{
  "arch": "transformer",
  "model": "audio embedding model",
  "dataset": "synthesized solo parts of chorales (CocoChorales)",
  "train_examples": 39062,
  "time_shift_ms": 50,
  "input": "waveform_16khz",
  "targets": ["instrument"],
  "num_classes": 13,
  "embedding_dim": 64,
  "norm": "layernorm_no_bias",
  "norm_position": "pre",
  "activation": "swiglu",
  "mlp_ratio": 2,
  "head_dim": 48,
  "fused_qkv": true,
  "bias": "none",
  "qk_norm": true,
  "parallel_block": false,
  "inner_norm": false,
  "moe": "top_k",
  "drop_path": 0.05,
  "num_experts": 16,
  "moe_every": 2,
  "expert_mlp_ratio": 2,
  "experts_per_token": 2,
  "shared_expert": false,
  "wave_strides": [5, 4, 4, 2],
  "subsampling": 2,
  "layers": 12,
  "width": 192,
  "positions": "rope",
  "pooling": "class_token",
  "am_softmax_margin": 0.1,
  "am_softmax_scale": 30,
  "residual_init": "scaled_by_depth",
  "optimizer": "muon",
  "muon_scale": "match_rms_adamw",
  "lr": 0.0049,
  "momentum": 0.95,
  "nesterov": true,
  "orthogonalizer": "newton_schulz_5",
  "adamw_lr_other_params": 0.0012,
  "l1_shrink": 0.01,
  "steps": 5100,
  "batch_size": 64,
  "epochs": 8.4,
  "lr_schedule": "wsd_sqrt",
  "decay_fraction": 0.4,
  "final_lr_fraction": 0.05,
  "warmup_steps": 250,
  "weight_decay": 0.2,
  "adamw_weight_decay_other_params": 0.01
}
Rows from expert 0 of block 9, named by matrix and row number. Rows with one number belong to one neuron. Each number is 500 + 40 x the weight over its row's rms, rounded and kept within 0 to 999. All counts start at 0. Numbers have three digits each. After the name is the row's rms in percent of the matrix's.
# gate: expert gate (model.blocks.9.mlp.gate, 16x384x192), inputs 0-95
# up: expert up (model.blocks.9.mlp.up, 16x384x192), inputs 0-95
# down: expert down (model.blocks.9.mlp.down, 16x192x384, transposed), outputs 0-95
gate.266 475:499519596442500493483492514461490517524453475471475573517491474534510565532459490564499481450518554479512587507489524520542518592492573496488477581496509421500322528510379507490437578487420561477530535539467555472463414481515428488491440473509534470506512490409499502507514505496497512528
up.266 510:484538491514501475474520540499483504484535510401487630536437475535501493609511437465516478456485534496547535532488520516577492558470561491471486534541486448507396455514432519487561536502383565474501503525518598466435400478556442443543455483516493485452513495476466526493535495486488496566
down.266 492:537497498557487475527517501531477543522456497461514496495510552495517480530424496527508560492516466508491500515446526517466520381513512504443453506478521600537501593493537501496492462498445479511497481486500545519503407495561572501519445541510495504463510497493505506486436504487463485498
gate.285 507:515499376461530488510529464544492429506543447513453546498493429602515532498423513565474499492509507532510429497440706500517450530560477501497490515511459496480570547513517541550507501493561456535537495510462504468480452477493464465531470502479500496501407465434462428503521475505515533479
up.285 539:539491462492518517515500483500495544457557498496514521566448470496572531584520514528486451521535466506491509457505549484662508551513490528493517523582487490450529418485585574495508518485505523489454503478506558431468485475493371428566493497513492506473432493439557426474548495559444547428
down.285 476:500509538467511501474512556441490518429515458510514485497541526526503487541525494500495476508555507465545393457507394494437536403448495497534496518579473415457444537464480462462591553498498385495546514490477514501555575571445382500479544480483563515503436561488436597542483490513540487541
gate.289 505:521487545506555441495520512624466491492580455490539513477442491589527450502524528502509466544460523499501444502462483473583501547511435500476501538414525473491535482551538506539538531521413422617574557461458508504455435474501462419568546456509513491467472472426527552522477516532492506567
up.289 515:504503434534461539504492493385549534504513518509503547515570504446523510489526497457474509454572465567530538521498524497443471342482487522506521473554421545474623498444516543469429466472584575392466482560513450489496578517499483559474495535489500517500504492500460512484600505480506492498
down.289 506:514560582473484450501494496482505505536562478478476453477508518581505498504532520459576409432493507499578499523504492484447473502462546531573509529470446428533462455500470464563515608475436440501659515514474477477544465532550564471482480481521518509485533447477468562563488504525524530508
gate.292 199:512489500461500452526509516427536495482531534507530480520520551380491450549537527489478509496552503481455491502525447462336540399491541537497500466455547566537545524498504536489470394533520578492521502515579456481543512503503401574463524571454480467499573508589499492456553521480458490466
up.292 187:480508485488489448473513492409511489471496562515498384508548589439519468457503497483483553480527530479501463476498446500283526427493541537523495496480532551565515516444510475496479439509487597460567496498531478506591535534492485640433488520441495485506551501572501533504503514498508492495
down.292 225:430536563521492514509492488504488491496406494520476346514500376572474521514462494450537470483505511484486493458520469498568563701521561493528541476467570460542473496503505509515462527487588550510524492458481489510483548491508460414506476512483500465496504478477546419496500504485516511471
gate.301 179:493459522481534513523505514504566564468530498514385626529450511448501504501532520573504539581531548481497489453545545485546487480492449488497499440480509524408457536534503501508525425500470533488465491526556508501447500461497419457504505502462495500479539501550502489501496476451489509467
up.301 189:493525343435416520471488477512456511500496527501547525500531504532484509500461458529478520503501466498517514530503561477507548452459466482473544492555470475488557485505550494513406493486570526536517500502444504449466455459480576536467512489462545507528467496507499537505506507489504498460
down.301 193:525501516405491482537494505518473504498476484570431373533507532552449480534487536496550545520497528441421413489463597518523511500485564496506538507500514483555494502538483514571485422497546435536536504437508479487516497500493538524498476474500560567505501484466479465505500448480465481376
gate.308 448:526528453542466525543470490523501494506562442499548372494528465566504517470431465535480488503539468492457489480485574509599471519570502457500486495527565465464524494469573552501446532490603505501432468498417512490520425503493555467500544470495503526530410499426500401515531455514515562435
up.308 461:520524575529499463517501488438547501485428501521456602511514478381469505597552481510532510526539481508467497540462470543518503510461527489464496502474492573527472513491425515471497528607461508502569460470565512507441502429529414499509451506539519530499482472527474534491465537480501488504
down.308 387:515492608482433510533471508466479510554550515515475496523454475501502530524519509482561448446493497433564519448493381545539515540440597474515550524560524407483371506476420491489535520515405491489454472514476469505499495520505506507484439526453526468509505569499500517494498455505480505504
gate.351 291:506517434483500500497510484502453490499509412474501504452520466551526467514551501564502500490500496501578503484413572540518474603521510451508507562504509320474418495473388561579497519469504467540473504500473556618500480517474491437436511510561524449499518495486499522557497519532527483500
up.351 311:479500502491453469500465498502516467513403591489504464517484499530380535559455498458577596516498512450500491485551431490424536533511547538469473508449494531525483504532514443469455584521480527470456503490447491464488437558511516502469456516456498526474486552502521412533443470500520511500
down.351 299:495501586526547445528498499501498469519450485488515504543464502417524498513486481545506451465514481486487509433521446470460518496464595494508406503427521502543428547522493525525587497539311514497524472500435500555498532534521459492520505536442518572511503553536465556474460528508494497546
gate.375 259:458500325447504505509496501480484455513424515561476408518502442521507544531461458561485582452484434506529471444484570501467503505510457505473470528508517495512540534439476466592485558510525517502445492498488527510515559497520522516505440488498471454469537502489503493540502460500518498476
up.375 256:506527539441449533473499498464501431502490456547471527494489476540479493539487487574469522470462478543468495448454483540463492531502451480505516563565511392499439466471411531500594546505464475500368466495502518543544607506517508489498497460509505501503562530480509532570502491531541525490
down.375 298:536499440526488556550503544506500472498572511420502492500491507576516498525482506491480517484522500526500540523501585508551450502467489499463560509579468550513493485475578460490465536502466450498526514455501605488495360503499478484459421414502452494498483492471505578612500580505477564475