config.toml
train_examples = 39062
num_classes = 13
embedding_dim = 64
mlp_ratio = 2
drop_path = 0.05
positions = "rope"
optimizer = "muon"
muon_scale = "match_rms_adamw"
steps = 5100
warmup_steps = 250
weight_decay = 0.2
Rows from block 9 of a small audio embedding model, named by matrix and row number. Rows with one number within an expert belong to one neuron, the router's apart. Each number is 50 + 12 x the weight over its row's rms, rounded and kept within 0 to 99. All counts start at 0.
Before each expert's rows are labels from the 100 clips, of 14976, where the router gives the expert most weight on average: "top examples" is what is common among them; "peak on" is the class under the peak. Only what is clearly more common there than usual is listed. The data: synthesized solo parts of chorales (CocoChorales). In brackets: how many of the 100.
# router: router (model.blocks.9.mlp.router.weight, 16x192, trained with AdamW), inputs 96-191
# gate: expert gate (model.blocks.9.mlp.gate, 16x384x192), inputs 96-191
# up: expert up (model.blocks.9.mlp.up, 16x384x192), inputs 96-191
# down: expert down (model.blocks.9.mlp.down, 16x192x384, transposed), outputs 96-191

# expert 12
top examples: flute (100); note G5 (63); note F5 (61); note G#5 (25)
peak on: G5 (36); F5 (26)
router.12:43 39 40 25 57 36 46 34 45 30 45 43 54 42 67 68 70 28 27 32 36 43 48 49 52 25 45 45 62 58 54 72 40 43 52 53 53 71 62 71 58 55 68 59 32 55 47 56 60 51 42 35 58 60 64 64 61 63 40 48 64 46 37 40 47 34 55 53 44 53 63 38 51 47 41 54 39 49 46 41 60 42 50 50 39 31 61 51 57 59 63 43 46 48 30 59
gate.48:55 66 59 47 61 50 82 48 47 59 38 54 50 21 51 41 49 78 32 45 42 62 57 60 53 37 55 48 48 38 28 61 61 77 52 51 41 50 58 50 60 50 26 58 35 27 69 56 49 43 47 43 47 53 58 68 62 42 36 39 74 72 63 67 46 47 46 36 61 44 39 48 35 41 49 70 48 44 42 37 49 36 25 48 55 28 45 45 45 24 53 42 48 80 50 48
up.48:33 56 27 54 52 58 37 18 57 50 52 39 50 31 63 46 47 75 63 36 42 54 48 52 50 48 41 47 70 57 65 82 52 35 50 73 50 64 56 64 64 42 47 53 63 55 54 43 61 59 43 45 51 70 52 52 50 50 28 47 50 54 86 45 40 45 41 42 47 50 54 37 59 46 50 68 42 46 30 67 52 52 63 57 86 36 48 43 48 45 54 41 55 42 56 52
down.48:51 55 45 58 54 54 78 49 53 44 53 36 51 44 33 53 65 90 47 59 43 47 34 49 50 47 47 46 57 49 44 40 35 44 57 45 54 45 51 33 48 51 81 00 54 49 66 59 53 53 51 62 48 46 53 46 53 50 32 72 55 52 52 54 43 60 63 41 50 62 54 57 49 46 58 41 38 55 44 44 58 52 52 55 81 51 32 56 50 35 50 53 53 58 50 44

# expert 9
top examples: viola (100); note D4 (67); note C#4 (35)
peak on: D4 (33)
router.9:31 38 50 48 76 72 32 53 31 55 50 51 48 59 53 53 64 67 72 57 57 59 43 65 57 35 65 36 27 66 69 54 43 56 62 45 68 40 55 61 62 52 56 58 60 68 55 60 56 44 48 51 69 58 56 39 43 21 59 58 57 51 37 54 45 52 74 52 63 41 38 56 65 46 74 60 36 52 47 46 61 76 49 40 24 61 57 36 52 48 40 46 41 53 63 54
gate.51:50 50 50 50 56 50 70 50 50 50 50 50 50 50 50 50 50 50 50 36 50 50 50 50 50 50 50 50 50 50 50 50 50 50 50 50 50 50 50 50 50 50 50 99 50 50 50 50 50 50 50 50 50 50 50 50 50 50 50 50 50 50 50 50 50 50 50 50 50 50 50 50 04 50 50 50 50 50 50 50 50 50 50 50 50 50 50 50 50 50 50 50 50 50 50 50
up.51:50 35 72 50 50 50 50 50 50 50 50 29 50 50 50 50 50 50 50 50 50 50 50 60 50 50 50 50 50 50 50 50 50 86 50 50 50 50 50 50 50 50 50 50 94 50 57 50 50 40 50 50 50 50 50 50 50 50 50 50 50 50 51 50 50 50 54 30 39 50 50 50 99 50 50 74 50 32 50 50 69 50 50 50 63 43 57 50 50 50 50 53 50 22 50 50
down.51:50 07 50 50 50 50 99 50 50 50 50 60 50 45 50 50 50 50 50 50 50 50 50 50 50 50 50 50 50 50 50 50 63 50 86 50 50 50 50 50 50 50 50 50 41 50 50 50 50 50 50 50 50 50 50 50 50 50 50 37 50 50 45 50 50 50 50 13 50 50 99 50 50 50 50 03 50 50 50 50 50 50 41 50 76 50 50 50 50 50 50 48 50 50 50 50

# expert 0
top examples: viola (99); note F#4 (50); note E4 (47); note F4 (37)
peak on: F#4 (29); F4 (29)
router.0:26 43 45 38 43 36 50 39 65 56 39 50 30 49 59 82 41 68 39 50 44 54 56 62 78 50 66 43 39 49 33 58 51 70 50 56 53 46 59 48 57 50 37 39 60 65 50 50 71 45 68 64 52 32 45 59 70 38 53 63 44 50 42 42 55 54 44 58 63 49 33 41 58 35 44 46 61 40 34 40 61 33 38 61 48 45 60 46 62 79 61 64 45 40 41 43
gate.13:62 43 70 56 82 35 33 67 48 31 71 42 49 47 51 40 44 45 43 22 51 44 68 53 42 54 47 53 50 49 37 35 43 35 26 55 37 52 54 50 27 49 34 81 59 56 51 58 37 47 33 46 52 65 60 52 58 50 56 40 47 33 39 50 50 46 46 52 36 51 62 49 83 44 50 46 39 51 60 38 37 39 44 32 56 58 65 61 69 55 45 45 52 53 46 60
up.13:72 45 62 52 60 22 44 58 59 53 65 46 65 43 45 42 41 50 47 46 70 39 33 52 48 49 52 42 51 44 24 47 56 26 38 42 49 51 47 45 31 53 50 95 63 49 56 61 44 32 50 58 61 44 49 34 54 49 67 38 54 34 42 39 57 74 45 63 43 54 53 69 54 57 51 16 32 39 57 48 45 43 52 32 32 29 43 49 63 50 46 49 49 57 39 55
down.13:55 57 47 57 47 47 37 37 59 39 49 59 34 51 56 55 52 41 49 47 21 50 13 50 54 43 56 66 62 47 50 47 66 29 44 61 59 41 26 61 40 47 50 56 78 40 36 50 36 44 65 63 54 40 52 43 60 62 38 28 55 50 58 45 61 54 34 63 48 67 56 58 74 50 33 86 68 23 51 59 76 39 46 43 31 30 47 74 60 50 58 56 46 53 49 55

# expert 7
top examples: tuba (67); note B3 (43); note C4 (28); note A3 (27)
peak on: B3 (26)
router.7:41 62 44 55 70 62 36 37 52 56 57 66 26 49 64 50 38 49 56 27 48 58 39 55 46 50 47 39 46 40 53 58 59 40 36 55 67 53 37 54 49 45 41 72 42 69 65 35 66 54 38 32 38 30 39 40 21 44 37 36 56 43 36 49 57 32 40 67 30 45 64 45 66 39 42 73 47 55 59 52 67 37 47 60 46 54 33 47 58 79 46 37 37 51 40 51
gate.29:50 50 50 50 50 50 00 50 50 50 50 50 50 50 50 50 50 99 50 58 50 50 50 50 27 50 50 24 50 50 50 50 50 50 50 50 50 50 50 50 50 50 50 60 50 50 50 50 50 50 50 50 50 50 50 50 50 50 50 50 50 50 50 50 50 50 50 39 50 50 50 50 50 50 50 50 50 50 50 50 50 50 50 50 00 50 50 50 50 50 50 50 50 50 50 50
up.29:50 50 50 50 50 50 50 50 50 50 50 50 66 50 50 50 50 50 50 50 50 50 50 50 50 50 50 00 38 50 50 50 50 50 50 50 50 00 50 50 50 50 50 62 50 50 50 50 50 50 50 50 50 50 50 50 50 50 50 50 50 50 50 50 50 50 50 50 50 50 50 50 50 50 50 50 50 50 50 50 50 50 50 50 50 50 50 50 50 50 50 50 50 50 50 50
down.29:50 50 50 50 50 50 50 50 50 50 50 50 50 50 50 50 50 50 50 50 50 50 50 50 50 50 50 50 50 50 50 50 50 50 50 50 50 50 50 50 50 50 50 50 50 50 50 50 50 50 50 50 50 50 50 50 50 50 50 50 50 50 50 50 50 50 50 50 50 50 50 50 50 50 50 00 50 50 50 50 50 50 50 50 50 99 50 50 50 50 50 50 50 50 50 50

# expert 11
top examples: cello (90); note F#3 (43); note F3 (30)
peak on: F#3 (27)
router.11:47 59 42 51 37 64 44 54 45 48 30 52 46 24 49 43 42 34 31 24 57 72 15 44 59 64 68 45 25 44 52 65 58 49 57 38 50 43 32 41 48 35 42 38 54 48 37 42 43 46 48 37 46 36 37 32 16 29 47 64 31 82 43 42 58 48 50 53 65 47 60 61 34 52 57 50 64 71 52 58 57 55 34 43 36 61 46 37 60 34 30 37 49 29 59 75
gate.45:54 46 54 49 22 52 70 64 38 62 64 53 78 61 56 48 57 34 62 53 52 36 49 50 50 36 49 45 56 65 42 35 50 55 69 62 36 49 45 53 50 53 53 53 43 49 61 29 62 52 52 55 61 58 53 27 54 74 50 56 52 44 29 41 52 48 38 63 43 76 77 59 52 62 64 32 46 29 66 48 63 62 45 45 56 80 51 59 39 57 47 74 51 63 61 40
up.45:49 52 49 43 79 48 40 49 58 38 39 45 29 39 46 46 45 68 43 50 38 65 48 47 55 59 49 62 47 45 59 76 55 52 30 25 55 50 54 47 63 50 54 35 55 51 46 74 37 45 48 51 35 45 51 78 53 29 53 29 49 53 71 66 60 50 65 43 58 24 29 46 44 31 47 43 42 70 44 48 31 42 55 50 50 13 59 41 60 50 52 24 40 50 38 51
down.45:48 39 55 74 47 44 58 30 54 55 44 50 19 48 50 56 50 66 62 63 34 49 17 65 44 53 68 49 43 43 31 51 55 39 50 55 35 59 60 59 49 38 58 46 54 47 83 34 69 40 53 45 48 44 46 46 50 48 53 46 43 56 59 59 73 52 33 61 46 50 51 58 40 53 41 61 62 24 38 29 66 70 51 46 53 22 52 81 50 56 57 47 68 48 48 39