From a checkpoint of a small audio embedding model: moe top_k, batches of 64.
Rows from block 6 of a small audio embedding model, named by matrix and row number. Rows with one number belong to one neuron. Each number is 500 + 40 x the weight over its row's rms, rounded and kept within 0 to 999. All counts start at 0. Numbers have three digits each.
Before each neuron's rows are labels from the 100 clips, of 14976, where the neuron reaches its largest size: "responds to" is what is common among them. Only what is clearly more common there than usual is listed. The data: synthesized solo parts of chorales (CocoChorales). In brackets: how many of the 100, against the usual share in percent.
# gate: MLP gate (model.blocks.6.mlp.gate.weight, 384x192), inputs 96-191
# fc1: MLP up (model.blocks.6.mlp.fc1.weight, 384x192), inputs 96-191
# fc2: MLP down (model.blocks.6.mlp.fc2.weight, 192x384, transposed), outputs 96-191

responds to: tuba (74 vs 8.6); note A#3 (53 vs 10.5); note G3 (29 vs 6.3); note A3 (29 vs 8.7)
gate.141:532506495458538520548623494508546411558574531463495490488509520477599423494464526571517433512417444573434510516505503437472483473435499516528512509505479496526560487511486431501485648477500500505538497514481508491509418533513486509501426444417481500509556442484497510493468494478553520446
fc1.141:548557503530451502513532525390539481425515543551497547564526446472504492531483488501503523511462542456394489393497533498493515598530389558510506477473455493505496531508508511519544579500529489583529441502516487513484546466409484541464516491486501486509550507591524488422420533491459513485
fc2.141:564487457500543494517435489485618548495519389454472491528510489563500484557520579491515497516442494497466484398500468505501480525449446499507439542492516495521484544496500448488467408495547471504475442565491445565515562491513451519523530497464528572522491486576452596411608481501491499535

responds to: tuba (69 vs 8.6); note G#3 (34 vs 8.2); note C#4 (29 vs 12.2); note A#3 (26 vs 10.5)
gate.201:468550543466503523582583444481537453494476478567525373475580505502518506492473499472542495536524475557570463505497487502446519486595490506544524426499473532511474495467509485516560471507466538527485507503513504506557519528477398556499522458484557518445536612500481498506381572462464484412
fc1.201:473476498549472461548527493495537509525490498572501469497577440417483580476573533434494527530496492539521455495557498486461512513512451464404504415479548572478555494467538539517497444489461483580462490421519464575447490527474465584518524504515501525505528545498569522507500485440549496495
fc2.201:514499444532548537488550442519483478487645488581468464523448430469549508493635513504524468534503469452537513479400484438506470480557507508462475462537502527507530553398529533538499496456455486526403544546467532554543513511480412473519537477501539568535520576478538506511453506490464536531

responds to: note A#3 (53 vs 10.5); double bass (52 vs 1.7); instrument: bassoon (47 vs 8.5)
gate.290:497506494513532514526511500509518456574481532474484511529474531529573436530485476476536518474485397506534389442556506470475510501409562488532501429505480522457515485526578566540561550483499523538539565521559471495524411497527403483512501477469500546501545490466483447528491497492492519482
fc1.290:529506503499470511516495521478409482498639525499429463425479431498502484476525495505551458500510508509476532499494530556515510475555459482485495596549490439552540495568477461510499513527459539513528456540471507466439500531500559478538508490531471417497411501493473497490431532499562504518
fc2.290:501477533584449543499523505459406533499458522503482515538505505458509500515506525497503494548509406537483501424595501521544446534462513454472504504547517494465478559504510515551616469480487500447482505556504489511544529561511486482591530428469576473492523456499576582520488415484491455446

responds to: oboe (53 vs 7.4); note C5 (29 vs 10.3); note B4 (28 vs 9.5)
gate.174:502591527496547487597637467539527470514510517463509473460513469452506519494459515477505468538419430530505511430501506540544521503444482489543508535488551522433484501490523509498529465533493475500527534533479446478553427497499476535568456419484511486419488571476498497555453502448502497467
fc1.174:456542496450490511495499473438526528527523502512500518498521505630515514522455489425540490521455497473517451511551480488571517461464477515480501512508486478539444546539500450530522464538488509494533514483574439451435567439466460464630413488504514495522495477601480499548508444502580496496
fc2.174:544502492516537447491518492455494488563463471522497516488476528506510448538495541503413526417585473469553466487518498458452480465492515553571559491467549440500521488472477470502568511514510559518486544466575539498454472463476501386480437552528550538501468507500565563512518577559504480533

responds to: oboe (81 vs 7.4); note C5 (32 vs 10.3); note A#4 (27 vs 10.4)
gate.222:538501510504540501556614502548500502513512483471496523498490480538498499461494468514518429488552476576485415495494445530501528464385497493513508506493465569489490491515499542547507504454466467512488461456533505437525498469486467513509471438498582508499449549487441511513442461521531481425
fc1.222:467500481450500535503522448518525557556484531502465423480468507527475514453520489450579526462498545519526485500512511430527566508579455501485504583534461504489527510562540492579481516501507512501496545469475497502502413502525493503493532498503577553496466471486474486481616507470497533473
fc2.222:484496493473493500437473481490495510497488476472521502505402550501568458537476494494501507489389463434474573532458554504478526498522525462457515451515511455503524499549547527571520441502507504494383522513487509570540489477510421479592440530464491493500432548499485490498537488548514496528

responds to: oboe (88 vs 7.4); note C5 (33 vs 10.3); note A#4 (33 vs 10.4); note B4 (30 vs 9.5)
gate.29:499590491424346507555496505514499519587497498498508578442503528490602480542500588522526509449425543627491414397535522484464522535483465526504506475442498472499469512512587486597509521557499461503542546470503500572561466512502464481480520509498456506484504486497429500463502493576451506523
fc1.29:523560468449447531485511487412593513501494558500478463552460515501501438498517543508523566613513476468439504455510454510502532539568546518624473502579474502507510536545508471427495528514506425444508530448461474457468482506591484529469500540536546537511484490527431486493463463456469568488
fc2.29:565557542427439456494501504485496502465413604506514478483466507510516478484603473442452536502473448489489500564544532499474503528516450486674522503498466533483434461517501487497507502515494478471542549525445555483482462521480486490568585572580536488526444494426471506518459450527479471511

responds to: oboe (65 vs 7.4); violin (34 vs 13.7); note B4 (33 vs 9.5); note E5 (30 vs 7.8)
gate.223:553496498515504563539551510486493441527464550435510537503547473511554490467492504503499504495469431561454508439451529524537499495444437468533503519552495516549477542501520470565490569511510463536578522492540523443498441529498483518493534439519502467486475617472445504472441482548505522519
fc1.223:458478509417533507540561438473465464510487607494522524510470466496512455433513401510505488511404527462504480496573515515524556503478512462496485463594475538492516503479496486524534483573486514471512567433454452453562433500531497486543451559487486519392513531510464398545479471482478499539
fc2.223:467488481455513490514529527398516493473522417460504453539461467508483464475485474480498487525506472506491520470544447564520573474494489523532515481543564423503474499466535464583496500502484520500545496485499504507536467497543474501560486531466556557505475510537481486570498500466438494469

responds to: oboe (56 vs 7.4); note C5 (31 vs 10.3); violin (31 vs 13.7); note A#4 (30 vs 10.4)
gate.162:503495522517505528635527491492419474500473508534468454520509523497451527494494425518496500458482550451527495482484470463524493518353505527495488448414554478524550537479557393500488434474496498513498475505514522509509513511459514580522481466471441501514554529526534540450484482427477456533
fc1.162:608514476507560510479421534519511548524465496490497532522514427503504467508517495437443505504612484476444454497476438498511475440538561521440477583544512479499477520494442449531512550477471597480536432509510543532497501555464542520506539489544536569497475456443506538467514474474559515492
fc2.162:502442512498496497566520502483506514501467515425473562499494558501485453501617426482402524427533504498536565565492477529544473434467548483465495415536508516502466534553421503511508488475476483472540548503582486517513540571523531565467438549580530482438497535492543545481545483500500582522

responds to: oboe (47 vs 7.4)
gate.369:569534512444503476541631500458497418587535499552519508497471508493459530523481496481458501494533448530539532508492489434522509480481514443463488484456452540514504511499497541527546489490509492500472505502534515453537521464487448497603408469504464484507509550558563479486458506488475471434
fc1.369:527539427532508500609500510507505477485497451555461485502454464389492529529563481449457507521532492484539496555471493495454490456477522518468489495499462500504504514510500486488478505482513522547557510490484466486500511482496471529434480563497454498467483515542605523524533501447509575450
fc2.369:504571448528486470462489473494465513486635448639500536452569494541482429502566523500503506518527447434515533402484508495470519489539462517480452512538565533478560479529511507454553500425499497519499490465435481538472468508452496505495528478530463514512527544500461506489466500488549576445